python train.py --arch="vit" --model="multi-label image tagger" --dataset="photos with spoken descriptions (Open Images, Localized Narratives)" --train_examples=203450 --image_size=24 --crop_scale_min=0.7 --horizontal_flip=true --norm="layernorm" --norm_position="sandwich" --hidden_act="star_relu" --mlp_ratio=4 --head_dim=64 --fused_qkv=false --bias="qkv" --qk_norm=false --parallel_block=false --inner_norm=false --drop_path=0.1 --patch_size=[4, 4] --conv_stem=false --layers=16 --width=192 --positions="sincos" --pooling="class_token" --num_labels=250 --init="trunc_normal_002" --optimizer="soap" --beta2=0.95 --learning_rate=0.0025 --beta1=0.95 --shampoo_beta=0.95 --eps=1e-08 --precondition_frequency=25 --max_precond_dim=1024 --one_sided=false --adamw_lr_other_params=0.0017 --max_grad_norm=5.0 --max_steps=25800 --batch_size=64 --epochs=8.1 --lr_schedule="cosine" --final_lr_fraction=0.1 --warmup_steps=510 --weight_decay=0.2 --adamw_weight_decay_other_params=0
Rows from block 11 of a small multi-label image tagger, named by matrix and row number. Rows with one number belong to one neuron. Each number is 128 + 24 x the weight over its row's rms, rounded and kept within 0 to 255. All counts start at 0. Numbers have three digits each.
After each neuron's rows are labels from the 100 images, of 14976, where the neuron reaches its highest value: "strongest on" is what is common among them. Only what is clearly more common there than usual is listed. The data: photos with spoken descriptions (Open Images, Localized Narratives). In brackets: how many of the 100.
# fc1: MLP up (model.blocks.11.mlp.fc1.weight, 768x192), inputs 128-191
# fc2: MLP down (model.blocks.11.mlp.fc2.weight, 192x768, transposed), outputs 128-191

fc1.115:151136135126170136125167152121136107134140101131115159132137134155164127121113136087111109106136112127142151088165119129133132093118150169151126101147127144120128141131138143107115125109126165
fc2.115:143096154123100121129112115124150114135121076141120109144134126138155125105137103121121164103121122127150106118121111146105099168180140129115149139169129121098172123113119140126102117178124073
strongest on: text has "sky" (69)

fc1.114:148099103102058120145154120150092107119146132148133145123113166130114142127130127158162095122165132086161139121111126094125073132126143098146141153111132084133126122109144116112155118107148080
fc2.114:143157130089121151118158158139142093099133118133153102166089127138106138132065128116156128152120138149082171116107139142158098155099150126154103118096123175181141135113113120114142111104125110
strongest on: text has "table" (31)

fc1.380:119106158126119117136152111116131185101094091172147169154097107128127128163089144147125116117130145124124117108096127123136112137186116117139117085137144133107125110136134125116133117091105145
fc2.380:152144137153161148107133141110128104130148130166117089166100110151139112142137157129099124163120115169125098088138148168141153114122095110106150150143120141156132081136079126146128129072118123
strongest on: text has "lights" (26); text has "building" (26)

fc1.4:103114106086126102111116122179100133143099107165165126099117112136125118087132166108092113133133108145141127125094162152134177105133123127143125111131133136127148131143096124122140097142169117
fc2.4:136117102142138092092111080110136153141128116124128120126168107109148139109116117122138135181142143128136107135121146143128119131097123076124086125167133155122115148082143121078139169168127123
strongest on: text has "table" (57); text has "sitting" (54); text has "people" (44); text has "chairs" (30)

fc1.99:086159159126158134131145163146112087130119126130151145136074164133141118139150120105160175116114103182121176125134117101100129171116134158135159170127140122139134154142123115110112140115107121
fc2.99:105128090117116124117153108174127131113114109109162164105085147142181119139116136095154117167158132136127134155172153179146130132148136165135110118104132153140111131102099128127130145101144115
strongest on: text has "lights" (34)

fc1.545:148132095157128114156131142121065121157158125100139119134155113109075109142118122072176156141112163130100131132064127106096159105106096121135149154125138109083118139129122094128155159125126134
fc2.545:077146100135087121111114133144169101175100164124122127122088124166161089108156135090146095106158135158164121101139076118150117106165125124120090122134164129148127142115149152103109143095107138
strongest on: text has "red" (26)

fc1.445:175122140114146133196067128152106105141110184128073151104113133148115117147104122098126145146165154091111157177129136186124124144116182123137097128146137137096119142141130108094128128131143171
fc2.445:160166142158148111143126122125083142183132165116177098139115126111109132159149132098118162134168169129099125110124093164139138122108160158099145139118144081110126116099132137101153140090120092
strongest on: text has "wall" (41); text has "table" (31)

fc1.22:103134134130144114174085154127193102158137155136152139098118089144132148165105109058142137165140105135125129101135130097137135144141143117123125129129109143152125162140100126151163128145114113
fc2.22:120124148106118127123112156127123109156161141154151071131128143160175139135172114139135172116133114110155165098112139155088132149166133149144103150117185104178144116148119138113162107129109112
strongest on: text has "grass" (29)

fc1.762:133098161120157148143133174133118167111148138084137139154138118116159120121107075142197140083125092154144169109137123152110160144106128155179123097103133129076116092132140155106120125155146110
fc2.762:151139116129145100123137077075112145127075143170103136174143135104079140124130068132147137114090122134128137143136090121114134155138123126132146132105160129157133091122133127148143134132142152
strongest on: text has "water" (31)

fc1.229:109120169112158131105088134142181153124117147136113128119124134146159131168117084109136112164100122137145096116117159169111126175094123108126104121093138134093149105129097148114139120137163148
fc2.229:111163137134083142102133139141127133121105111141114198164144123143140125126127129147109182152147137128144140089110103130136113124153140087128127136126177098143163127105098130127158126118167122
strongest on: text has "people" (48)

fc1.603:156120161146147118143101159151112130092137123115126081114099172101181097109155115111100147156150116126122126110127060139121122137139162146113136107141173066146111147168165121153155104097137109
fc2.603:117169137154140085126132163122161136119174124140142112129131138140154101131106087139083129076130148123143076112135169103104141134112136153160111138111142126135132162109130082116142114099162134
strongest on: text has "holding" (36)

fc1.444:165123100087126099114151129128106122125152107164099135114145206126133100122133107161139131152124176098097121161110143133106094183091096110121118114089113128145141136105101157140099118139090157
fc2.444:095138149159128117097139131125149103079169163139089079135116096097141144143128092122148180139086139094139131130114153164099131124114119100136095167102167124145135117137119167127160123074105127
strongest on: text has "food" (40); text has "plate" (33); text has "table" (33)

fc1.40:149124130124128102146138145118126149100134126151135128106149103168102113119117121082158136161089153144156122140100142131130120135123101112131126140167088175123151157110153116124181134146190132
fc2.40:168093085111129108117123146128133151114119143136177136139140062178105136142096121084144160121132116117149117158124107078135126165119168142119126122129079126137123096128153153118129114156140120
strongest on: text has "trees" (76); text has "sky" (72); text has "grass" (31); text has "plants" (29)

fc1.205:125128147143108153156101099134110125118135145113137144116129077099159126132155168098129114146134157156125173117102145126116173124137123115169130136126116117140110128154091123093117166105146137
fc2.205:087134133155134122122148118147093145128123128115138055162126116137171094155161131157115140105091157157111105145102133135105122100140108135145128194115156090125110121140121096111105108136159130
strongest on: text has "wall" (44)

fc1.622:108085139100134136133148100149138142121169077090093128119132166140074120104134126147135106124172132095123126113133124131152127140102124176099089061163158105144092120134124149154120130105113097
fc2.622:104147135138121121113154136124114090135134116083157113124160135155101144142149147107106146101150115129158064072133132102131122165106111161095082116176143133122105129152124149143137153106154104
strongest on: text has "people" (51)

fc1.308:136114131136110119119143141107108123110113138151129188154109072118159084097132127118135128132125166106142123154086138136107146148129113150161172132156112115111106150156147162199126114149133116
fc2.308:151133108141118137115136171121125168151092113158117169121143097095093122145119136111133170141136108154099105127119171147092155122114125105117171137171106156096090142128153182143111161174143135
strongest on: text has "road" (40); text has "buildings" (34)

fc1.486:143113152139120144168117149154140121081122118135159119188116126153112100136129121113069109100149172120109079134113137110135125100137133158129107116152117063157132125069143099153111101113136135
fc2.486:115111162127074134115085099118106129102115110139122131144116132099154138101120116082087122133134143119103127150115162093126141108148162096117127140129185089160145150136116113117096141084148140
strongest on: text has "standing" (50); text has "people" (47); text has "wall" (43); text has "wearing" (32)

fc1.96:123140147140138131115167124127112125131148093186122126138146125112137169171150158117092139137082146127134114093150148174123157099140157103168175105125123142127135132123166131115103126175142096
fc2.96:117155150152128157119093132143127090158159097115116108139130155169159156188115115122121102108076112086158135118142210125179140108105121123102152100146121141142138165149147168175109110111107147
strongest on: text has "buildings" (27)

fc1.475:164084123138083175125129118094139133133114138135118143134120115145081142067155174114125109131071131152170118140165128144124165153158114129110151168158117106134137145125095126165174138110135096
fc2.475:145092111142109124137075128128139153123107090136101147083160149152098106097101162102135092148111121125151094144162156134129148149116106103143126128162153127146128141157086106111123121092129122
strongest on: text has "table" (30)

fc1.447:099070141107152158101111151133117115107097150128129139055132107060142170138161140088112089117112094114107122153088111162134124158145115143146085123118189118106134146135096132139176143125157088
fc2.447:124119155137139146157124091117101140147139095166097101097135125148104129131106125094127116097142140156117168156101111110110115114153098081120070123123112126095157115122127147130151108144128131
strongest on: text has "sky" (50)

fc1.244:160136114123101148144137167090114165149124151127142174122108123166206134129129115133102165123127142139137140106107116107136152086131127107100117101167100145114148124144126097133138167085135076
fc2.244:148123125100133165131141113136091141174118119142154153104155130118131150090148102118127154142121160131112141100135094110170137127121172126105119104134115186084094098134130141164112125062122129
strongest on: text has "water" (31)

fc1.348:137132113145120110113122135208128135159107164135092149191123147149090121107125173093136119118163119143182142118113149149101157119156158144157123140121078109095138108102153094117106110128136116
fc2.348:102162085135136134095148124126109142157133141137164137112115130150113104125128117122142105153123161101129158110116141118124139112160111112109123115139119145097129105136156122101134121152215127
strongest on: text has "plants" (26)

fc1.27:158120116124149139104153117144094122156135106124130079130085129127100146168130131111132074105116131154117106143143102095148097160101116115115135171138143140170128078132124088125104137136113140
fc2.27:143126169112141126130146153102109163140169159082153079102157124123090129130109123135144119100148115096129158106141117173135132106165180095140108181166139141134104127116120151112149129085134138
strongest on: text has "people" (49); text has "sitting" (36); text has "chairs" (29); text has "lights" (25)

fc1.431:088117145136120091122151155113165140122146150144100124157133132137156122161106120095124138079096108098151094187142100116140109171161155140125085146164129141128101127151105151139138062140154154
fc2.431:148176121157101127128132140119174156125151152073161164108107103140103111141129158095124175130130125129148172123135121127087126155145092121124137120132141148122089104122133116134113140136141139
strongest on: text has "table" (45); text has "sitting" (38)

fc1.17:172174183164123140101121128093103144131150115149144164131115090087131171158154119125151118110162121141161124125141148075126110120121093104160149146178121088117103118142143116111126107154116125
fc2.17:122099127148131112133143149131103129142106125164141169086095110132107135142129152136176125124128169115127154132109130116154136137124078080145114131148149139107149116146084151130105125093134130
strongest on: text has "wearing" (39); text has "woman" (29); text has "smiling" (26)

fc1.522:136135111121135099107115118126125097138124134088155120145150130124119109132127114027127098115128094159103140098062113126116131139113156158104123148129122133130142117140142122145119160156117123
fc2.522:125098150108098124146159129100166135129107123146122132096127105133109121138149108130079143128130110131136147164124133103074146108052122130118102090112118140147136122110126128147137165129133148
strongest on: text has "red" (35)

fc1.212:118113115110125108113093113164141109104150097157160136134107101165098152108173146107129155139154167102131104092075105127102138112092099177149078135147134167139123148122137154132123122201138088
fc2.212:118147151106124103157112116110128106102134094143120136131130093124124125132144108117155143122143139184106113126095138115100140094129179155124154171133076112119119111085121087130117146160106156
strongest on: text has "holding" (35); text has "wearing" (30)

fc1.324:159162168107127116104095097139130125109110099122090150127128113113119177132165162084144158176144110161121133103149145131123144162168082089151112117102149114118143138163145114137117133157120158
fc2.324:092115170100161119150115150148092136108115155116118101131176106109154082163145136148127125108152125121139097144173138144128130128159141103139140126121136140151149109138126172119157108118111127
strongest on: text has "road" (37)

fc1.347:140142103144142100118108141150097131130131174144134149177113111136113112129158111144144127147201106117159130176096133086133131109136132147123141132159117101123104138124164107147124153127152140
fc2.347:159136108120138127115114121153124128115144121155152136140151147136180097149118125142140124127085127143081109160103144112128103111116123129163169188142127126127127133172152092140128147124099141
strongest on: text has "wall" (44)

fc1.253:059142102170143097098112110152149129121143109152106131118111141131143150109137121167153123103135148158082119116110126170144143109135093138087081156158112172183122144134116121102108098161177102
fc2.253:131175126120137091091117110130147141090118140132078114141129170084108117157111081105147167092155130131134115094102124174097132134128136139125127143139103104142124112145102101157154096109158114
strongest on: text has "standing" (56); text has "persons" (31)

fc1.759:109150151101141109162139056135113123087137128126110175161136131117104151103174138093141158175146098189119152104136091148150131118100150143134124125115143129180159151029103157081119121169113125
fc2.759:135158167104137152122141119088129106145086190130139119113150132148149101160135137124119091161110127149109145134110115127097156110132169164154144166113157104140109137102137113133120079122136114
strongest on: text has "holding" (39)

fc1.38:115129131136148123102156098141132107119122107128115120122176131144110141133141111129114172119121113129129116128110123135152123109132131106127138103102154072131142119119169147147101177202108090
fc2.38:128112140132148119109130149127159149165130115114134159148172129127145152099161111141162100104133130092125157145130154139104156104102165145137121131085134108099058141140126167152123136133163073
strongest on: text has "standing" (58); text has "people" (56); text has "holding" (45); text has "two" (29)

fc1.192:113113167140128143100102148112141158132173089163144108146145121087157154109085112140144144119138162112117153104116131143127105155112112145126065150140136134155147130124137114128160107134114171
fc2.192:125138156129148113158112133079143167162164117130176097163114123136096120118136167166143145134165085141143163157145125088093138109161111158103128164089121100133106159150142165139140079133127129
strongest on: text has "food" (28)

fc1.530:087111092140135103120156104116129163113103158069153128098099138113162119114138158109146108136122090110144117147141108139127106124126098150142137158134162130131171186117112139127135101161117118
fc2.530:134142131113107101115116131110134138133145144102109111127132183095120167103128140129132102122110095082130148108173099123116147118108150120135102115109160135112166152115114178130091100174138123
strongest on: text has "wearing" (29)

fc1.363:122135114130155124097110142121100116147145140118111105113110134141111122138152114128151152113118125113143178100079145135182148144136145122112129117122140132112121138144149178140124111079107121
fc2.363:096122098118112113139152108139137127100117152129144137152129158093143111164098087114084124109155071098137115107130139128089144149145144137137179158116129111070089105095168117148136139131156145
strongest on: text has "table" (37); text has "sitting" (34)

fc1.630:109163131136135121133117113085093198092148134077134116141107140140145103099128148139117101125112105132157123086152105124153136144152115124118160138127122152164116119131114097110101113118133181
fc2.630:118165104090090089125106129123166144163111125155159123134123165132098177125089118098170087121090108098102136109138124092115100132153092121086134116157084174150107144088102125114090110135155146
strongest on: text has "sky" (62)

fc1.42:156098157145086098160114139105088132109143112150115169119095134106129128120131124071166116143094148141103150129130133095131124138096131131151137121129140132091073140134129108154132100142139127
fc2.42:150111131110131144127139113107089158112102109167138129107099178104123159121139141129142117082141158129087141076137130108118144118066167076088138097113143118128133126180081110101161133145176136
strongest on: text has "buildings" (27)

fc1.655:152149117107139121139156117188094169135125186131158125112100124120114132122104133137151127125134142139190074117132110157107098160111109127151133155129125117091159106136156137153126145129087144
fc2.655:141109113100133113190150137160108166111130121110137164147116147124094149139107101170137133156126126118154125140153133136105135121120142142142110150142126144139146119165154144133167123153121133
strongest on: text has "trees" (65); text has "grass" (32)

fc1.498:139083092149085149122154114123103164147107118138161163107107109137119113126083138111129084115064108151185131124147180134117117116150104122135127101134148112134168168145118122164143155145148183
fc2.498:120092046137113124145124108100119151162103113124126150114132126120146113111125122104119159146147109110124125135100120117132107133163130160131194127097131173085172147136152149102160131069118141
strongest on: text has "wearing" (35); text has "man" (32)

fc1.262:105091121115123156146142117134128128140147100133087179141139145126139125164121132160109117162096135115131147115105123097148140137112057105139104177114147135172111139105128155118167130120120191
fc2.262:098160151101138117147173123095122122158110145150104132140089081128115164148112133142131132132144092146108121144119116124120149123087073137160103162115131172145154120124138143108131117107111137
strongest on: text has "sky" (72); text has "trees" (62); text has "plants" (36); text has "top" (27)

fc1.16:079098121123165170128117114121148122078133128138130099120139144098105124112164118086111176169162132147158099123132144117088142166121095172123126164119133119130144120137098108091149138094129085
fc2.16:143146151106172138084111125089116143112153137151181157121097112150103148133108134113149134163081124126140120152130129126139127116132101113142134115134128179082148085131149161141143143133071139
strongest on: text has "people" (53); text has "few" (33)

fc1.725:125113148130156108121106128119145140142094105108111153145169092145140145095144107076149128105141158123141131133144140170117119145116104141132125147173147121114132118113142098168056132128088123
fc2.725:167124159138121124134120139139118124165112161114144125139138127138161119158111073141098177118083157110116144128101143100137090114175110129122101156124157096122120138105140136114160131075129129
strongest on: text has "woman" (34); text has "two" (31); text has "wearing" (30); text has "smiling" (28)

fc1.597:134101133146156098110147155120090153119126109139116159170085114122098116144147099156082095135171103122120139128109067137089155162128115115127127132115084119146100133131066111140088067141115146
fc2.597:141151131121154108150120165125143146103124156117108135153086108151137106127135129136110099127128155121143180140125120112163125116124131122124111098166105127155079136123116125152131118122138115
strongest on: text has "buildings" (29)

fc1.89:122089126138110124125144091132138142143069121120133139139112115116116141090131160106131124130160123140175117109095101209159127141105128116108159124160131150121148112090139117145142127112129128
fc2.89:125083119113113108141117144123124122096095112126148095093163124124111099084096162115120124132105143133168138097149141060116110148157121167137120163156151101167133101122098150153172120190118138
strongest on: text has "wearing" (32); text has "woman" (25)

fc1.547:091124131104156144136143111188113137147112178126143139140137114116120104105106139164134116165142115137159083133086122156159132173101145138127121160142113101139145086114092146168167123095115048
fc2.547:142099095115139111177171131113111103114159144110104153138136129095153074140152125144145117120139121135192121121104107095132142133111102113132092102119146117147130101119160109109139143171091190
strongest on: text has "road" (25)

fc1.364:157108145107119115159108111103125087172135057141099150147125117134133112146140150134140153075140131119117112124124109144093147151105126133128154135169102127137119161130095123167132090167125144
fc2.364:108165137127162118123149120121113107106117106144143132115082102131129135154122100145144110125113131137155157144140125089132159128089093141099101137137110098179154156120111103117177074149112151
strongest on: text has "holding" (36)

fc1.257:158147109145112130130146148106136133120095173145095128113124178108138146153125105146085110159092154123131135156104128140144102139165108081146132127113135125182098118145128077124148143113090099
fc2.257:135081121095109095184113108085126122114146113108140124099147148122141113108132160133154131167137151103133146106112104161111107124122082139099131145113145113151145072099124071130115122124082145
strongest on: text has "food" (28); text has "plate" (26)

fc1.535:119131157122166122130156163140152108107116151139132128157092117123133130164155157090131170162103163108173113107146179088124136128105119108125107133154127105154146165136139147118117074149142171
fc2.535:149116129110158117144143132144114090139103143145181090152121125185125135087153129147087159139141139124173145116098131090103131134122094141088148075137110140118164104127148097109136126103101140
strongest on: text has "wearing" (29)

fc1.226:159100117138083094100102127104090118152103147096156117121148166132156128151155109122099103105092157122147150112128126096163129137145103125118127123161090158127129153112100115113158157147119111
fc2.226:139148100117131127144141123131147105142133152111146142101111155116118096143086090083139124125102158133118097086147144094163117157134142127157085103180135124132140134124119120139171119140116119
strongest on: text has "road" (27)

fc1.519:134115155102122160132105146137109097132141106127145146106110132142128145126118123116114155062100137149132145154130096124120118108139141152095081155113127141140161108109137095149173164128070150
fc2.519:126131081104097173118146145090116152153136148107094170112112141118101176106100104077175160111119139160122121154119119127168124137113126151130129170093146124089124127106116151083081126127110126
strongest on: text has "standing" (52); text has "holding" (46); text has "man" (39); text has "woman" (35)

fc1.555:105103119098143138153119109121145138141088096129141188144086090114117145128109140094127137126137100102130103123145105133111114128136140108114110136125078153135084101113170152147172147081077134
fc2.555:087080136116102088140132121117158136152122126150125135114099154115116160135165104155141150140115122126135108110190116149152135156102131123137112159100160120128151098094125119090145111160130109
strongest on: text has "people" (46); text has "table" (38); text has "sitting" (36); text has "lights" (31)

fc1.382:142107132095164159103119085126126097112112093087101114125134131104103088106102113143125099122127170118114134153148135113171177119110084117125134133136121141173153128155109145104110101144141152
fc2.382:117124127095124110104138137125073097135121122153125148141131131133116102084100127164119158142133103147131117146129120116108158110170057132119095127113132066150139119102133126105103152131137161
strongest on: text has "holding" (37)

fc1.567:183097109120162180058133135125093111183096165087140181102104142106183104082124101131090103137143148152116121119145140112139121129111150160154116107159128138131142104145106133160137097100093099
fc2.567:114138146130191137119120124136158168141113147129118142138132146104148122132105092141113142111079115128126110138125142150132122172111160108123126143133107130131140102133112171187142119136092106
strongest on: text has "road" (30)

fc1.751:083161130153143114104162139099113120118109120148128129145162128119133109084122084124135140088112116118154094131137106101154102145142088111105078166158085153143183153160068124081169150103145151
fc2.751:105127138126107147104143132111127151154128129158130204170138127131118124134113094113091117137085105121151147178136149145130088140124115158112139099104069161148155143167147094098133134174135111
strongest on: text has "plants" (32)

fc1.691:079174102145136120130129135152122145115114102089110156170124136098136128134124111121148151114148145116089108104133116127162111138149123146122124104083073142128085134161145151109125130166127067
fc2.691:115121163140124087121117140061183149100164143110156129101162102115168066162079106138105117161143113152100096138153110107129152125125107089154162137084108126118133100140118149105120139088141156
strongest on: text has "standing" (51)

fc1.735:138096113143144140166109152106131176099108113166131151141124068118122146109146116122135127120080133098170104162093154155129142155145113184091095141160117123178128143143145138120087126134121151
fc2.735:152102104110095133120123126103126119128149122138085143145155150112112148080117094093165174190129173109142112129100119111111145123151143144113148128136140125103145141151147143105170111129124151
strongest on: text has "woman" (26)

fc1.68:152105117100131105098131151131076090106163125090102107109136134124124117134116098138125093144071123155136116152098136148159122120103146112123155121081142113118096133146131113121134096139145166
fc2.68:146179110086138125147148118102132098094133121142114086140154117148118136124083154127106123156125110115153074104081154128146118174136153110139124125092121088133147126117109163154111127140098073
strongest on: text has "wall" (41)

fc1.211:118122131137105165148070089145093170110097159139141070142105131125142117119159118126123119103089139162174142111119105176113116134152149166116138128087125149122135097129198160093148114102131119
fc2.211:161139163134121098114142139149090185139126134137116111097160137093121100113132086157134143111147173131103135131144158143158160156127135127117101126112146125095148146108091096147145110157145121
strongest on: text has "sky" (58)

fc1.575:179105111120128115165102128095096102104137086143133122157149148143141158124152118121161163130144126113143108149118117139132134135143100121137141137106101133130115120131109087127104117148121129
fc2.575:145094135133130160103161155122110134111147122098155139135147102124103122123125137108132142142141102102132097097127114139105115152154120119118182099135108178151100141093126145105069117108150122
strongest on: text has "grass" (28)

fc1.151:153069136085162133111178123154089139101121099092119120130112152099127095149109115138081153116149096102156137129104163132118098129111130123121138162129144138129116109149073085176136127135121135
fc2.151:158070108144167099097111101124127129133105131092086163127116162109138109140096116143107134117130120130166166140138139112129144132112123105120103096156165179151092113137114125161134125102112131
strongest on: text has "red" (29)

fc1.449:097122090127110119153121124138172072119160151106155122060127128128144100106141136136124116179156096127133104127116144140155122146126134117079121119111145173105148132095103098138077137091177145
fc2.449:139109104116119132147080169110156094140112134128123091133162120137135140082129130157178142112130109099135096078103118120130120160098147103118119155145110163161118137120131102147137176125120139
strongest on: text has "building" (30); text has "plants" (25)

fc1.231:112105118133157144146133140132137102080130133133139188091119095122151164153127135066115170125149140111142142137144139112167121102092125114158122133121104121132106129123103135088097122146136138
fc2.231:096122114146132162101104152097122098129082120119092107116114169125076125119103128139136089150104113108108136127134124115175110151150143130164145138131118134149111136130165124142148122091071106
strongest on: text has "woman" (27)

fc1.749:154120114138099122080135125123124141164106131137141124086113127144126103151151167142136087132154119112099106142134111090143131120112116128139156170144179135133107109140155115118122158128140101
fc2.749:163132145095132123132162184131134110166121117115125121084143111147121134137136144099133151116112093082108144102128121108151094137071106144101134117149125150117089133134140155144161156154154125
strongest on: text has "food" (25)

fc1.332:105126113149173126124069116134119128118121141130137160148180115135140104185139111189118096127102105136116178176152113159189125134103169143132128153095122119143121121156113127105087139132106155
fc2.332:101107108169171102137113113156164127110107149138110107161108161123142124147167135133137117127145118143125125102085137151135123157172117163155116121094177158162168138163112148109097120117082147
strongest on: text has "wearing" (29)

fc1.352:153142109111131107144137134132107135105131115140101133127124117131136177132128119107140112133131122136084096092104142179116111143124118139116143144116145129110128107075115190162160087101095107
fc2.352:116127111102097124150094116155139168144132146134091120141121135116161117156146149123107129104159137088124162125103154114091110125105114152154131123062139097131099115159090141131124106145120104
strongest on: text has "table" (34)

fc1.176:140154125109185156105143117098127111111126143145121127131128135125117143106142117168117122129115119122095114105112076117118127133113138115108093165136126138125110177119166135115146109120155115
fc2.176:088079147126125123197166114142139128133128103130088147124081118123115126134151131113106159111170113099148128084120086154141094094125097115113093091159104133122087121159161139128158133132124138
strongest on: text has "people" (52); text has "wall" (44); text has "sitting" (33); text has "table" (30)

fc1.33:116147127149103106125137127141105140117149177150154132129130086105114107124117092139095130086101074110147142124132134127123145119123139117133132114126099137064144154095133147163164058098106121
fc2.33:151175125091102130084114128131088159098114103125125103098084138091095101093126124136106154096135130142113104139092142122141131137100099134158082111131131153148135129134121137110118109123108138
strongest on: text has "sky" (66); text has "trees" (61); text has "grass" (42)

fc1.384:143131127119141096120136108160124113143093169183122191144094189134095168099059121122097155112136115152137090170070117140107119134134145113125145124109135146084173126114087160140122138136113129
fc2.384:196126141136150144132130164124151127097147153123146095117118110163158140148051139126146154175130144099179115139127118136170148123149142119115087150147150126107098114166128187112089135134123115
strongest on: text has "plants" (39)

fc1.105:156118167151119087107134143124139111126101140150140141131167133108119164154145165120101135157154112143117147123146086105118113102090117142112151130152148121083125118149133143151152111138149105
fc2.105:119122168132152175157129165123117154102159072154166116094146134106138168174182085124125087150114121122126174131135129122119114171127126144089118072178089136127095125130103126152107133115129114
strongest on: text has "table" (33)

fc1.669:132124122170149105094144156110152148125161135125073134065145115130164124101114115135128158104160116088144161113087118119121156175129092156153135124148095092128137123142134124143140135141136112
fc2.669:146139155108085134122106155129153082096133071147081081152110129085148129174125093112145099143111132103109149133122114077117113104120130108158096136126139116160170161144091085102076132144120139
strongest on: text has "sky" (83); text has "trees" (63); text has "buildings" (34); text has "clouds" (29)

fc1.162:117124162150140130119076146073150130137154134152115129084117149119107128080133140146144097139155163157121143177111130114101136161103128123136174123173105129117083118111150122130143107132138083
fc2.162:145135140149150160120147133098081100175124153165148172147124095138132116131134139097165167127144110140089158145136119141101117084155105098138169100154124122099156155112101132107108110099176138
strongest on: text has "wearing" (44); text has "smiling" (39)

fc1.243:136161130086128129116127105091156169122138141089124140125098121118165076175121127108093105117110123148170123109095095128129128135128122115105171175125107093110146081133115148130111147170162135
fc2.243:108106119150138182126066133126112121133160108135091094144124125135143122102149130148127126151112124153119106119129109151130085173164112170091099105141130114136131136090116105121131098149143085
strongest on: text has "pink" (25)

fc1.657:138090125101111191110141121108144115117178095095102127147152126116138115140156117157137132178149138173136097152124189127142129144079129125119160172143138154162113151111090108113142144088148148
fc2.657:132108110149099137106133176153132185155144123150095132131141164152147153123093141118122123121134153130109136134147070098157132116119123085118153143126118116135111144081122121114129160085163153
strongest on: text has "food" (39); text has "plate" (34); text has "table" (30)

fc1.148:125150114108132102130175096103087140077149136129111135036167094137122131092093119170146107140083172141141150121121115104131090150151118104118162107160142108124105141128113118134153146161114098
fc2.148:134202100160130087111139140125148114120099152172168156081126122102121124072115105144160140153099150121112147147093181103128125129154117138138117091120130104111157105148141146123120142148136107
strongest on: text has "flowers" (35); text has "plants" (29)

fc1.508:114106137121125075128159122105117166079106108126175135168111084127130109152144123141160116126095134145124112134134127109128107179136130126109134141094133120111117125128136133103132112112120130
fc2.508:087105123105126081126133128112145154078108109149146175134119098119139095135118114178184145114111128132104169141083086120147139111144102105117139105132156155074095108114105175118111115156121146
strongest on: text has "building" (29); text has "windows" (27)